From a checkpoint of a small image captioner.
Model: 9.32M parameters, 64-pixel images, encoder arch convnext_v2, encoder norm rmsnorm, encoder layers 8.
Training: muon at rate 0.018, batches of 128.
Data: trained on regions of photos with short descriptions (Visual Genome), 203450 training examples, 8.6 epochs.
Rows from block 2 of the image encoder of a small image captioner, named by matrix and row number. Rows with one number belong to one neuron. Each number is 500 + 25 x the weight over its row's rms, rounded and kept within 0 to 999. All counts start at 0. Numbers have three digits each.
Before each neuron's rows are labels from the 100 images, of 14976, where the neuron reaches its highest value: "top examples" is what is common among them; "colour at peak" is the nearest of a few named colours to the mean colour under the peak. Only what is clearly more common there than usual is listed. The data: regions of photos with short descriptions (Visual Genome). In brackets: how many of the 100.
# fc1: MLP up (encoder.blocks.2.mlp.fc1.weight, 1024x256), inputs 86-171
# fc2: MLP down (encoder.blocks.2.mlp.fc2.weight, 256x1024, transposed), outputs 86-171

top examples: text has "sky" (40); text has "blue" (31)
colour at peak: cyan (28)
fc1.420:490482468473513503480475516492508554465525500464497503462484448524498485487481452570505508505463516513455501513509506427517504514512530469485507517495515474489484488493516522513490504489527506497497461531504509502466475486496530499487471448502488468518476498
fc2.420:518468501516542541511501536530443487546526513533492507478544487527476530521577464525503473466490510508504477530510505503445492510534516508475492520473467482516510478501486531507489464477483502458523502497482491493525474507498564504525501500497504514497507457

top examples: text has "tree" (38); text has "green" (35)
colour at peak: black (30)
fc1.542:495505549481479504502489524506531517479554489529524459498476491530506470440468554508456518481490458518516512491484515513455471519522528465552468546472479517496527525531519485499481467479499481500509483483471480496504486490513498480499528544506488470495524528
fc2.542:518483468501499484511499481535522463523477541496510515490545517522495515517512514493511468462517506497510465527513534509493525473537480494480468486505465562461471484509494493521518527496495535485484496510454532516542508516479534513479483494554524465475517500

top examples: text has "broccoli" (29)
colour at peak: black (41)
fc1.317:534537470504472488524487507479522510478513467496472527514533526465522518551485510488523505500529469498512492509539544528531470532513500506482494505455514521496516526544492486534514464509475499520485452527476502538482525524544476494468492510497529511494461509
fc2.317:531463503490477497477464520528471480459451535520530519536529497492489476510508500477518485523493536490475555485526518464507548498492491512483504512506527497524457512529485486531478516495492478499543514544522523515484473491528522456518449507475488502530482524

top examples: text has "man" (55); text has "shirt" (29)
colour at peak: black (31)
fc1.351:519503537494479526490505520538488543512479532472482514490520492516515538475523545484518482485510535464467528485470530546497539481499540538489484531514516495496497529484519497486458450518476487516490513494490474479492531459511482497517473468506458516495473522
fc2.351:507517512511463458477543504493493564527515509490506503536481501494495530521490514493486492468514528491554482499494491513434501511530484498464551502475489510487508501503468506460532471447503485515471504450519493438521463522475485485478490478491489521515469490

top examples: text has "man" (25)
colour at peak: black (38)
fc1.514:532482508493513483584510477497498501517467519472473530461508527510512521456469502456534464470518524524506439558476531506473473518501505535473496489497472510509502500493507451479457519513506508491486533523507524467523501522498507496516493534471484507479498497
fc2.514:519484535510500531500484498508513442496548491499532500539507498482486477512514501517501500500488480494492479495501510507485469497464485482532535483484516507476472503485515534514509458479440492471494541514524481505504520488472517482499456496515532505532532517

top examples: text has "player" (26)
colour at peak: grey (60)
fc1.746:484539468490523518479527510518487481505502490488504516453480515448496494527525555436470485547522497473520534497485515459513502474476577524534532503478493491526482485481473498520470428504475485492479478513493515518531518551514485490489532511540474513466498484
fc2.746:526501492509493534504532475479473464488509503529505489527499509471494522523532475476495474480515466496498483510514472491507469483530465512478536485479509468538437579473511492521510513482470485471476486484473479452530489505453508461504480482507503436533508525

top examples: text has "sky" (28); text has "blue" (26)
colour at peak: white (41)
fc1.356:470486462514455493516508490477519535530514518509515464498503532482516467480489520502456498514472508444488517456512509543483486549452523479473450472494492513495481509472485497530513468525583480522544469479517453497486494489469446530539519488534515492511493502
fc2.356:508504461485537542499498541508492557478497494496519486526519504481477445475500504544526458509497468504529516498498512502481471539530510489506532536547539540486463484492483478536508486512518469498553524484513559499518467480522520520505533474474471429521527478

top examples: text has "man" (48); text has "shirt" (38); text has "wearing" (37)
colour at peak: black (35)
fc1.764:529488485493518523498474471529494503471506539490482542501465495493487515510501528497519484510468509476465462483491514546435516512505519507546459491481540507519503551461486500533467482517508495523518495486503457469525495494513483493533488520514511500490458504
fc2.764:551502503468481555518495489522500499492485492466488498552485489504519507444494516513498504515473501475505513501509486549497512512493473521458468473490495517509492530467467490509501468502535468521528533481478493507470528491495491484547499480507545478498496500

top examples: text has "sky" (36)
colour at peak: white (45)
fc1.159:484512480465458487468484507518496528495562523508494510510470458534539447519511521550526489512491486511513506474475539507501570506495470473481530468504486571507532467507543524534499499515471524522480542468441492485497499495487486478503488495472517460504479514
fc2.159:477534498491485430486456518520532514460507515484509552522498484466484540490494488517490555514502510472489512486524512462522501539494482489515498532512484492486485522474492491478490544492511502488522526535483498543500491498482509529474511494451479501477466462

top examples: text has "man" (30)
colour at peak: pink (25)
fc1.595:466478520478516480501489500474470525508464515509511460490492507508494478521508523496498492506526488539460523554507512498507506480498506467496527534478541546516478512530498540488477503511495512485521522429528462481524499508510530451473507503545486495500429509
fc2.595:457494512476509495514491502540493516508517455516478471508534492529452505513535497456464465500475469543499435505474544515500500514465478484466458546501472495514500476521486469468488470496445462486509536471545468499504463522464508487488521561480537514533529466

top examples: text has "sky" (57); text has "clouds" (40); text has "white" (34)
colour at peak: white (39)
fc1.496:485537505481483475500535483502589523495513507510518477475499506520468485524521517491538504524508495477513529518484537505510484550486492496477499496497508466478500540489448489457520492516529522515529551494468524475455521511472516493483494492482486498512461502
fc2.496:521486456481565464504492518548490516498500463470552523503479474490550490487512522513488497522478502507488533498541496460459509548500530489499492513516479475505507462484477458520523467533526496511506451528511479531529480533443493466486499497532480513481477532

top examples: text has "sheep" (61)
colour at peak: brown (60)
fc1.193:503485485482470488549467510488501538485505503517494480512526469496460528512510515486469506537495498470514530516512486503493481487499507534519501536467507446532528475484497501482492468510540496520499483549510479479493464536476510449481538459537498492450553530
fc2.193:521511516496516487521464475472496435534540487439525519528522508496493482500455481468480509522508491514545500498511504488471509457503518525500415477523528498505528515491491413467493515492508496485511467485472502511487522500463467516546520479519506512486511444

top examples: text has "broccoli" (28); text has "green" (26)
colour at peak: brown (69)
fc1.319:555494498505508511462475495477508474497538489475523521541504544525504505489478499506522503467537455483492508497515510488511498463469489511531538530504478510488473515514528500506517515495479489471469499487551526533500509496541491493508521490518502472523501513
fc2.319:509539532474488523494475501485522480538490517514518523521483532469503499508511531518529504501546556461472501537510550526496523564506487487531475475517518547488494477534489492523502515471508443479505522496509504455481509448539494507492500474486510513502533458

top examples: text has "man" (28); text has "tennis" (25)
colour at peak: grey (67)
fc1.731:508480475482517481478489513505532479542493465475529517514469484452498496531464500494480523459517494510553497518447506477501463523508522513524516505517480462452473502491506475490488462473496491472507481490523512495509492537516473488531476470510466455516515523
fc2.731:499507458532507511487474471479482525527547488498463511494496498502519500486532488547496488474481495469503482527493482518492513439514467477516507482487511451520548497490459498540502518480463517513505452454458482498495570495510526456529532488524488497486514522

top examples: text has "man" (44)
colour at peak: grey (77)
fc1.638:496493477495494494519505528502532499443515504496520531502436511471520521507459503485483483529523500533535480498496467485491503513474501550489528464530467486494477510519462486486520455461504490470545493439556512499494526512480484466462459496517492505509486515
fc2.638:491528456525463480422470523447504481483513477515494508474530530463511484523424516490502500501479526528479500540556494484477531476475496482485533538516468473498510481511470530487506480521502545459510487524448491512495550527501538460506488529544490500499488464