Rows from block 2 of the image encoder of a small image captioner, named by matrix and row number. Rows with one number belong to one neuron. Each number is 500 + 40 x the weight over its row's rms, rounded and kept within 0 to 999. All counts start at 0. Numbers have three digits each.
After each neuron's rows are labels from the 100 images, of 14976, where the neuron reaches its highest value: "top examples" is what is common among them. Only what is clearly more common there than usual is listed. The data: regions of photos with short descriptions (Visual Genome). In brackets: how many of the 100.
# fc1: MLP up (encoder.blocks.2.mlp.fc1.weight, 1024x256), inputs 0-85
# fc2: MLP down (encoder.blocks.2.mlp.fc2.weight, 256x1024, transposed), outputs 0-85

fc1.620:442558498574516454487544463541503539543503444472540493464489472491388483557491451534512490507485557493514520517554487537420511456467511555505486500509510516485453493460450581520559510481554468480442491536531499575483447489552411571598469540506443438485488496
fc2.620:490460530502466532464512513446465550570518470452521485511446452479487561487490531491471492502475497515520602421502505508450485524473579561480481459490539477562608469484572497479531503540487462456496513552486561515492417514543484534501508477483497479534459406
top examples: text has "tire" (29)

fc1.672:527429500553559511462493453521517584474545575491473453507488464531493570488477546512553535501540482497577469492528401527542441468511482463487407470530479461476515603513446469563508476468497476407458470454501493569602519493608490529530511547467483480483510477
fc2.672:490513471511501426441550527485412489439566545553507508431534485470477581511476498554460602510508529519531537486472595503444479447543520483616550492449538464474529474501453492506541496472496467566492426461565523496514511580531518532486515487538518601506489570
top examples: text has "sign" (34)

fc1.151:525502505504440560522467488562449491512470456468522587566517511522412499521504476496494461448514530518431474509489529486453490552529540547513498507505567509497506502539532482482445538511501534406413522468548489567493529459422464540521524429486546514470517500
fc2.151:432478489524538447497536546434431503467522511563510466534464484526546496501553534554477480555487505517491485454559461483453544479505555494523488483474519480488462476468472566536557468574519456442543466526547535445436502497418479467428493518468476577519481498
top examples: text has "white" (28)

fc1.503:557415472487523515479518486476527419538476442517510514454554496449492479501470437510514479472505508480475574470515554531519531480575478538430445531538531505462511480573437429454539444467475498524483477512503534461517476516501528538512564447480506498464525533
fc2.503:458503391514507477543530581450543473492468580474454504527451526579535448523492493410547489503466508528403462466534531517439516510517477494536464481470482503534498492497502456586593508482462439524503522444527519479552592526522590615552511510532422423431504513
top examples: text has "horse" (43); text has "brown" (40)

fc1.193:494469584548533515470494539524469543441512507444473463463556553468514483405522497531519525513520393519549464456463405443515533524480530447512455450532476577472543467564443421490473507462573516457521470449477489566527489530516563464505487448510514484438534464
fc2.193:508491489495523500488469495500534525509462479526476422449544532444517535479499500533489531472464538516566434527452449517412530580501486521514457486457512474543529549429568543490544600503550495482525454478504475529583502493552470478525462601475422570618397444
top examples: text has "sheep" (61)

fc1.119:437442512529439482511524446552486573482461505460506544604510495458484495528512477536516549436425526483480506489467462526475451399487433471520531472498478522565499470533479543426459511511502441502596503393518503506482546539564411506524434569493520488495403502
fc2.119:485488485512498472447515515573516492461503561517524516540488542573369411474520555530514547526482496535554478398443452478500521515535519439490488474546489425463538509575537502472493465522506515514505568477464471471559465473502438520496468513535500476491527523
top examples: text has "man" (29)

fc1.162:471449510501529567483522569512525444522397516540499569513632547548488488524500457461550534493509484451508462437459504484490478546515492496522462548564532484507506478517499509488518488464431510474470513531472465595492528485554562424534509525500544444563491476
fc2.162:506551524519561449477572496425458511570562507510516520514501472577461478565513482522525439523500541519497500457464553466528449501492495518457465506546508485548461481515525587518491512555523454489517531429551519409442429433434509486517515541430483447484536491
top examples: text has "man" (26)

fc1.231:470556492509548500538445468435562528519470446473539543599568438519469506480550469481510488549525583433423571498391453489597508475521456563470497490483458550573426476510486528467533506514508526502457440550514481514476544498559547474471557485511448514514452512
fc2.231:485563517479517473407513528468513472490470509482603541555538511523408517518541578555523460506475460529485488490457503451486613513519557469475485511504466448519485475517505580552527545521461499588460616453445457523506501518480503483512559448513458561548435607
top examples: text has "white" (31); text has "wearing" (28)

fc1.37:490473485452493484516539491523413520461538577557479522562456535508491457477456506518481543502454528450542548502452516527542459502583525526432535526443533475529494460452532489495420499543489501429532517523487601521479517544420491520548471477464469502458458542
fc2.37:475539526526391493496523464550466457499517472469485456481421536553560493490501538462473575529534470529494422457501524452482509508443396465457423521525439433422562522550499498462503524458521531487468524470444466524429528487503490517503467470599457409496576483
top examples: text has "man" (26)

fc1.84:521535493505454464540578508525486513519505507503531433543476508504440456563514500490516496513548476479525505476467373554515415497461522467524491474522492537570497550500476534505500422436469490556509505588612560476478499566509499558483485514518547484497442512
fc2.84:582545525465557523398534473487501423503495507443450484532480396539493478474532546437499493499546534537516487524457511524508457549455556451426535454548484530447517513514506505499554495493470465548489487549499493473496450402503471455419533562482475499474481516
top examples: text has "horse" (55); text has "brown" (33)

fc1.418:515498568536474521489538476453525441483569469498487414426519437538444496475490472512453573591481457512483489438445498567525543358489430519442500417509536569600415465502505461414552484523466525504513455433477513447493555495483539579498439502489544467559483507
fc2.418:536464506536465513519537507486470502515469547511490477549505481431452520556473547516520539511518531552562521482517456533507478485435477516407463492501575468483456427471482489523518502479462539471478536531494494503535452512475503414481502435464497414505496563
top examples: text has "man" (36)

fc1.11:542521504513528494574468452537491548639501503538541480522547491520504480537477505525505497537460548533494463512518518424451436473529549456500480491482544540489449498462568538539403536525500512461527452488479526518543442504412463553534532580558491577549500544
fc2.11:530542489516528519521492515499530504518494432518444463468499498553531469419480588449523553479466545507498478470548464443432524525549465445509528473443529521526518549435418481467496443484435488502473499461565504533493519578497485459526458459473372475574467500
top examples: text has "train" (48); text has "tracks" (35)

fc1.615:508447457511520501481503525561451544564514467527509503533518460605452483490571492504492537469523468476473506513504514447500602489527452512551440507462539445587481494529550471491496495512377467565466502487446433506577460500475540475551481519495514515468501468
fc2.615:417512552519460503478579479445478564504565532556476486497515471554461469496460534458548487507481529556533509528496523487494520631531481492508510422457565518477503476460555464419519484457495519443570595469472527528475526447522508510564531532534501538506481437
top examples: text has "yellow" (28); text has "train" (27)

fc1.1:512467511490528454510535498502532486563479459539457466577565467528504431494472497504514498565573492519422516453541434535501422457621529519544564493545490533493475455471574482505505494499466520491485529616499530556470490463419518504539506500483454483539461567
fc2.1:550542476501525494448459416560500410440542479408438473501481473593522469558518526566463482579509519574431467521474535505553469514598506452451528533542484480418429440489502581498462502489499520494511486492570471510540533467489542509517545573465489539459481488
top examples: text has "horse" (45); text has "brown" (31)

fc1.285:537479479484552437525421513426546481560451512470469516481486483486531496421504567472529436470512507565427531469547463444534487478491469482491419481504510479487497406475487522450495459602529538461476538452484511413554504511440490461459491438515442465538527423
fc2.285:463511503538541485534506545520496581554493551439439465564482473506470490496426497460521501515566532563458491543534484451523510459519517498469390483537474486503530469517471484589482549598472499495527490416523498476520491506562508426530594579536526489486466505
top examples: text has "shirt" (25)

fc1.229:576404527525513508527584515412520606453451500540488524516497482411519506430463553468527552550462498441469460478484473495500605480539477515477564489453500468507502539540568572469465502528503563544508485516507441523526472439483473470532506462496510511545484459
fc2.229:523522512477490535514519493400533467563452529482527514489480498510449548526471482481493483467496557460404524491457532486509521443534533529497530477518455477454525520536485525505483433496450551497532482484455523550546556471487512473526487517537470523454524525
top examples: text has "man" (41)

fc1.483:462473413499510562465516460491527429457495445488463473528473490501451432495522517495504388487536532549472476498438547482532447458438499475507526482482560512509461517454496490501499520545495527463510501427539518457543538498532519502471454473456416524495499503
fc2.483:527422458525495566454488516501456495593465506497546541471564520498466518557497533481466472453485474526495507501488530548481501508474479528513504428504505554491448460489487440531506514502518592533523489444519449496547512564430505432510472449502513468493526467
top examples: text has "hair" (25)

fc1.288:527525462477459512534490532510450501506459491456492528485579484515522482499438500450492568525548544467492423469528558488480559546511503529480450552482603527550563504491437485525425456494470550600525550494445471480491458585445414499441505519488490479497515572
fc2.288:468550551493580513522492481446474481438479487512443452539480472576482462512457517503484468472535531499547506575502444523558497538475506528468473550484468506463469489478475546529435482471530548591481522485571464532478524472555487482471576477522505531424556538
top examples: text has "green" (36)

fc1.380:489508454546454530478449467526453466576596489425539481502540558522499506387459522532473534506569473538524402493455462523477507488476572526467460491508604520493504451519487454493478562527502530527500483485515509469552546498527405480549509534464559447466441563
fc2.380:537425514558525490481509565456478580536473435537511498520519483533491515507446487506546561392525495525556515498472429507541509531512470586563537506466459473495506499485483443531436496408449475563500464545465456479537503475494439432435575435510465463481508557
top examples: text has "tree" (34); text has "green" (27)

fc1.555:487494529534528491576540489514486498560472471528526486512442480580516546484508494477511537399543557513486457492539555472434482482503534590541494533519468514481538432437460504520487524496549472524503539523461523496479546502527482497429487522491487478460451489
fc2.555:500546548571571526519420490568538549477521554542563530461546483460496426520490448464525427507463524456463456506531550444543470469477495510476486564436493449510523451525484494492431510486488513450545560468492527464411404541559456489494429507409479467482510493
top examples: text has "pizza" (27)

fc1.497:505453457466460516629477602532505509528526504512462507464496505533491595518482583510500541522529478459519472489540496485456475515470466437527485551471549521503445441526471526546450537506505475486498542508493542483590494525499558549430518514511448526513486617
fc2.497:483493522524555513500502554569464425453415416573504507496490528511527561471493496491545437455483479536518471451515503445467490512452466500514540480528485490481529486453522518484447543462526463524453495475540486492539559505593535544467512428533515443500520472
top examples: text has "giraffe" (31)

fc1.51:446561525540543538467484507499502390454522503528500518519558490472500547435478460513499595487554492534463469476459528473574540496508492523503531588564505458490436514447396490484509492548498564546491476547467520511577543524499482602511519521600434488484555459
fc2.51:422506466495458555469511477489470523457521475472468500519562490515551499523524507487539507499471549519528530503556518501500504457497584493490398568518471474417554501482552483459421483486505460427536471481529474495569579451524519543524528505534522464522499547
top examples: text has "hair" (39); text has "man" (29)

fc1.306:489470467481571481484510502490526457521530461503545526459489523490520580518423479538425444561579536478440507496506470535456496500477510579530498435532444521464419470554546419501509435455485477487501441484510515465483455487562543570545485530504413532452530474
fc2.306:457495494556558468528535470503534437525473530558458533431426524511518394485557557434552547456407514499520469533485418489593397473504506522481494455574467487428456507513522465596548504580467477571416502495501503519448458511507464513548532548556488477469478436
top examples: text has "elephant" (33)

fc1.687:505524474483566463534480542559499475549531538476524511509441467503454460496555580460510566541498518578434504516540495501512539478441447487534459483487600521464452465528528447475491528543422518621487483525520473499509561488493457455500489442423530500459420512
fc2.687:453443538554496516535461503475545447488526473510558491492555570488539488521493539484501460519515498505479563512517548506464547491518524421496501517448547529410505408481527472524501517460507469461493584471510413527498455503555474559503558470433446495470483503
top examples: text has "yellow" (25)

fc1.594:542574537500537498505491486518497479433583538484503475585480485492486543521509503488539472480428522476531486505526480506478520428440581571503531526527519505510460537503472560551440533570494500565424589448607516557534660505540477489449563492581486507592487453
fc2.594:457553531557475515519478446454494502527493481423489513450426464500496496502538527478520511503493494508459524479517429506449498451500504538545517579433475502441578460536465545557494489407530521518549507521492521466435541511517483571512493477468539440472547495
top examples: text has "man" (25)

fc1.477:386497562569508513549459469531511495496437510502468590420484562525509445447413465509474513556484453503531477515508504536500490493481544542489543502542530528550518490543576519516562532499557502516472438498531529527433433549505577591519445496464449503445506499
fc2.477:532460584472508473516496462532494464520445556466525530485439463551530442565473517531454463456486490549574533498443570487466508432555544540486492554511484450568453428524480457415475489511455452536486446530510529422568491550512587475497477381443459553497426530
top examples: text has "sky" (52); text has "blue" (37); text has "clouds" (26)

fc1.302:484506519472451492504492502438569517515464530516596474518452482520465458429490486588486447529482425511564496493429492539559485477542469497491498491486551458574482480424458499486441472524520533501487496473499454532486573409531524543500575455538460546545447519
fc2.302:491488410489538474509490455541520441559542514543500553457547507484543495494475536447543521495563475541502453506440515489361507388477509553473495484500522478455513503531540472533527515538515484485510518536504501440496521516533508515503503580510470502485495500
top examples: text has "shirt" (36); text has "man" (32); text has "black" (30); text has "wearing" (27)

fc1.625:445496464483482494462455539512531521531482477493483551492554481475500505464526434548503516445489451507499515516522506529540451477498508528511526549521505443513496471502521600460480483524524478482508508478505460433534493530544473513532536444539482505478505567
fc2.625:446515508505492476579445519512577479576521527468497509432422482523548484544467473469542536447547452492536506437489518436484456502518573513541499538522521484564475505577417486509481468531460489516404482517496474524511489537501455432469466517559538551475538562
top examples: text has "green" (27)

fc1.420:542485485557474493447521473472458523564478522520481502476528497433556533548541456506521476502539416493499529535444519487512469562510441554481527514556579461479518545519513447533597569449600424519452465532519509546523474489493498487468436503485520483470459568
fc2.420:535434488566522527504417484530540479457485457543448552432546492473556483477505520569489542486525539523590442451440553506475495494527507448478523559504524461533461520532497476463474472513584495485485453565552584495463500488547461544437410469510553531498504532
top examples: text has "sky" (40); text has "blue" (31)

fc1.147:454456450488511486478502477493562521461573551475474595491481573531498438528484473502478461584507512466522601457491425507473537496463559469522433527491431494497489479556470460484496389511495476510486491549489495478430517443451444542474486602522514579524514518
fc2.147:511492516513489454481513534454582487479494485459473491454416505507521516553481478519508487505479490514463492558542561454424401477522530486586524485513517499496484560545498467497511422534529419553539483498467489483510451530556544495441577550543485490505482543
top examples: text has "zebra" (53)

fc1.678:519538541533522513555496440550520511508460519552554566512495416475465495505478482440441508535487560515497491556524521452524447501540463481478488523533497411522513508459500547474493393492610510467580488522451502492521476590476542508507462474424516488408477501
fc2.678:486572545428475490569505510512515502495514440490495531503451538474559422420499497571491532518468577537514529472471511436466422520454510460471525547536503512537459508552478556515516488502491554489521536478490492506448505499495474532524437515445473499566513530
top examples: text has "shirt" (29); text has "blue" (28)

fc1.200:496563489485464572572528519508522467503474565480538495490499581507513516479467576521566432519442579465446437522509491488541545561468499518535508577575535512493519520494463495480515486507487552503556447460519475493491463458538495478449549507487424496519490495
fc2.200:494463488481500505466439413547446478534482512462534520545488544463432608525441479419486475497530485481476574573488492514519520498476477476477520550595486525465514551532522458461484439450451520463513480553525484461508483523506508565484534526523484576478510483
top examples: text has "clock" (53)

fc1.397:526485544502476431480499529507495521534483504448505547614465528491481505432428433466508489527514571576546557467546505457521501451539514454465512439490549551498536500433480493502427460483506431441452458469558481432451560472525503505483558543462573528518468503
fc2.397:476521461490567448514484480526435474513499483501528538442480552517506434475509533446510608479521519481530394482570551435503438472503541471513497523517535517496562493469495506524512430456520568541440448499529507500503526490534475492481517512523475545515421527
top examples: text has "train" (27)

fc1.237:537483447476472553439411508501537551538441521527437525510491407464553560509556607546556457522524464492575496489494510463552437519530548516512486480447418552478532542518455488498502420460586449499440493551509489489517509532535480486490531596490573456451467504
fc2.237:458545537497505415535509499508442563488597500535503477425454514537469460514480543510496530541529472582485578434509538509488512538478522480516527508406475527577444496508462466547532531527600423594428498540497521541466530555565409481508538485549557530510463507
top examples: text has "train" (43)

fc1.337:470539540540473529544485390503524437436472525577456467515449438516428535530464500508517595471473514534522443407507519532513389486512515531579547470471492578534529531420458431495455530564498536483473443471475486469572503450519494463520514526537530521525451500
fc2.337:566513505456522541518560505522497508473525474466478518542484494546490517501456495554515474521517504538547495575571403471541496542498494455519546583483486502428531491509512552391452485519526526500439483537520572475527461477464437507510531525533458527509534454
top examples: text has "floor" (25)

fc1.441:465496482524470511512451555583477520456520490470425485515505479502481478497521440482568458559540462439563513476549457442481590462514553495515444513500491527525516422443507494537511438473535572504487490588553490444477524512464543492508495511464477492618538427
fc2.441:569486533475394510553421534530534459561496477546535473519427496520495514505544418499555477443495531505460511458450522478520556481500502517531427492508481467478568537505567507470439531480484460494505504555471472556492430461404472596523485495516470487490544502
top examples: text has "man" (32)

fc1.218:454550524481534464465492518509493526477480534500560412578486530557493563533523548513539509521570413447440570526407499447469499462426524461491609535513460522475500496517488556482499550534501550471498480464552534489440554464494522581492466524565526487477479481
fc2.218:534478530458518457549371503478453486510487509485444474543523525488494500476511491481438484509537491595482500474517491487542507503487510488474516526508474510442445439472477485489465520569499484574524550442470512496572448546486544485421488514529470468498552528
top examples: text has "giraffe" (25)

fc1.81:464477567516561487477475534512495512483500487502520486472447428518538606528524642453547514526447546481510530466507417556468519482469522405590487508564516513507477530518517518495493537566470429524477566463476516453504462508533501579496521497480495523415474572
fc2.81:515550554516484501511472487542480531562521524538521473433502497513466548514521521571493543525558488489474371508481514554508551511477544519536495464475578494636483475440447481483470552543406521475561525525533484478500468511548511506482552572453495587484609507
top examples: text has "sign" (52); text has "white" (29); text has "red" (25)

fc1.377:480597478553476482522498423570513535480530537550550532496561421477515520490490551512507507470504541434478450438462560488477495501554433502544543468510490458491475478513531531507474479562506526521536508587537512623495488518521519526520502515504462560530508405
fc2.377:572508486423493464500499514518523502503548513465501476452475497517457450517474487472502529447592521481515431469537508467481425510556475469548417501539528550505549481403488540434472492468446542473498514481512485490543512555558488462448478518542522440450460518
top examples: text has "water" (46)

fc1.79:505482478468542580511527435508489487537519479523504425498563496557546487507475580510532503503429579465477520570523403487552488532463558565401452499499512441452501546475537504489504456468487539564522515431482464518509465432494434463551510451530535479432529496
fc2.79:435501499492533476478450473518502425482411492514474472533551495476514495446532476483548474493507514501486531489506510456463535496519428506468513464506500503533538534441469513547489539478589391453451479489479466512456544479489616528432533537474539490496544518
top examples: text has "laptop" (37)

fc1.602:414481480455492511445468530549512501447440518540465532489516455536485560499451446502479505524494466464441456479488522511437523430519542509491441461481461522456472442517457499564486475594568500458527481494525545473566463479472445548509555519458559551521584498
fc2.602:593492572435503462559512500483518518522521508579475487509545485539562487517480437449449519490423494471566517453481566520489567553466509509545562506491534609593511486536535497536480420502518509499467479504506496486547538442529477457456521522493499532455533456
top examples: text has "water" (29)

fc1.449:481512540505541448532414543545513449532546480510512576518547512491520495412515473501544523521440550543474487492562416423530475569564561496406478465547597454474486494464538496437499472577474456450441475450447473447438466472527504463464460457546520457412500406
fc2.449:516482480497485501455501491473420487454482480510510409522543426430465476473467477572489431494606485486468481494540563464477520461622492600510492512552500503482503524518487423565476448477525528492472481459553457505517491511486498465528481531478483528436551579
top examples: text has "shirt" (34); text has "man" (30)

fc1.251:449455499472574475581524472509510485528576579505523489467577436478458523501490584544475483497504572533549463518531458446490456485548434479433521489498541493442546467563513428560526491477453505512517533452540481453478491534450517445477496511515584508534464536
fc2.251:442568541449499480570492459445492534516435418441485545468504421465512500464472440520420491473514512457513482485523454446434562473537607509474484403479439430450561511529473432524534472481488478517567497614505426507572488517513581479547495574440504540560472494
top examples: text has "wearing" (27); text has "man" (25)

fc1.502:525499477544535444569571485470519477416522495492508536490518436422494550533496474539540468557478531499490485511473544466528565472472506533604567523460461530546500547523491491476455523469466492511481509490521445382377519420456440504526483479430537551503405504
fc2.502:491489470464563417512506477443482491533446557501514574518590482550511423472497429575513449503467470496456458519427570518548499513457484446584538480480540516498417504467492499478454445548429510465430467534480535449562502510490533511539466512495517510526570511
top examples: text has "plane" (33)

fc1.375:559489466491557550418461488506493503534548542524562500506560483515524495525449548471481466491530464507519569496485488417480476500564459482531472493511440488626479490549458515454522456516438474572527400572469534473497596491536509485458497467527472512448445487
fc2.375:488467449495459568568517484511448545514509476544457477487517489488569527407505435522422537498489518454470492562541553567530509487581509531456462435534517507470498463539452504479518559506511547554482575422417531472499521556489553444416554445451489490522485528
top examples: text has "wearing" (33); text has "black" (30); text has "pants" (27); text has "man" (26)

fc1.494:452439462549463492519552591526543533455543498446431517468600483518519580493501469498515466455558463494506438507485500437470501482591472565569508504460487466503578414427479495535473536487495510533540534513576508569494493564481516431551504536512510518480522547
fc2.494:516481471510574493530432527527465467426480455483476516512458440525450507469552454518493594480536494510568504487553532504500499511441524499474444502508449463591459493470572492520504446477540454532427535426540500485510483543481463490504495444538501504525537474
top examples: text has "tennis" (31)

fc1.393:489503462521457504534449559537512494462507476518557478452553484512516495474517432514499455531522524484555421462502502506539478471529490532499546485428462521544571525663453410431462482524557486517564457472504436472475466519495524491461482534535484418522513427
fc2.393:578429485468548519493541523529456513492481516496575534532463450504473580470506452519541514511552504503511456494512536529540538527608462512523485538532479448522488484509449517526446554544515510526528537466478493464467553514486434532445457492522521493479468523
top examples: text has "broccoli" (27)

fc1.468:551447524587441512468579516486451535532484563488501450474576524557510529433492452491559469516495435467478550529497499541471501518483502565572431478529494531489518454451471485435475479449518450559518435531433504471433499487589483511486548516473465515473453477
fc2.468:613535511489509567499552429543495513537502467604436449524436505477442448488532510533545490535492505479536470446499475503405462552504475431538528487555491545515483462558486516517553452527499529572492481532528486543471568447432500548488484563567517528475525485
top examples: text has "grass" (41); text has "green" (28)

fc1.223:483519613519508523599450477536567483488515521499575510512459441540568431449531445528541465532485522503499508456515447476560493455479476464509506536475521541518433472477590577544556474424516501491561496543487456444528503489513593493529504479540451576504493463
fc2.223:485527612475535505492526524512518498580490486502512516516505483430499497438480558554447514525483512555553476517450528564490523491451533535489515537554497467486520404478485500512495545536502526469522529555441543422486422463584486518468519470481507549519483574
top examples: text has "white" (42)

fc1.604:500521418478588564502471417527509519496517477473454480522489465519532510463521516557478501558417510528559496476539497488513460439503476474543452510426417466432447502520509480524499502445502499452399427413507506576500505508544537490559523542486469520486479505
fc2.604:499550549520480565478519452531520502524516520512445487454462504458478451516496532578485431459455425543564484475513507522483519497382510426541525514472510570511517444551459452519487526454522533497525520511599510512505536538570541440529484549520507537468516509
top examples: text has "sign" (30)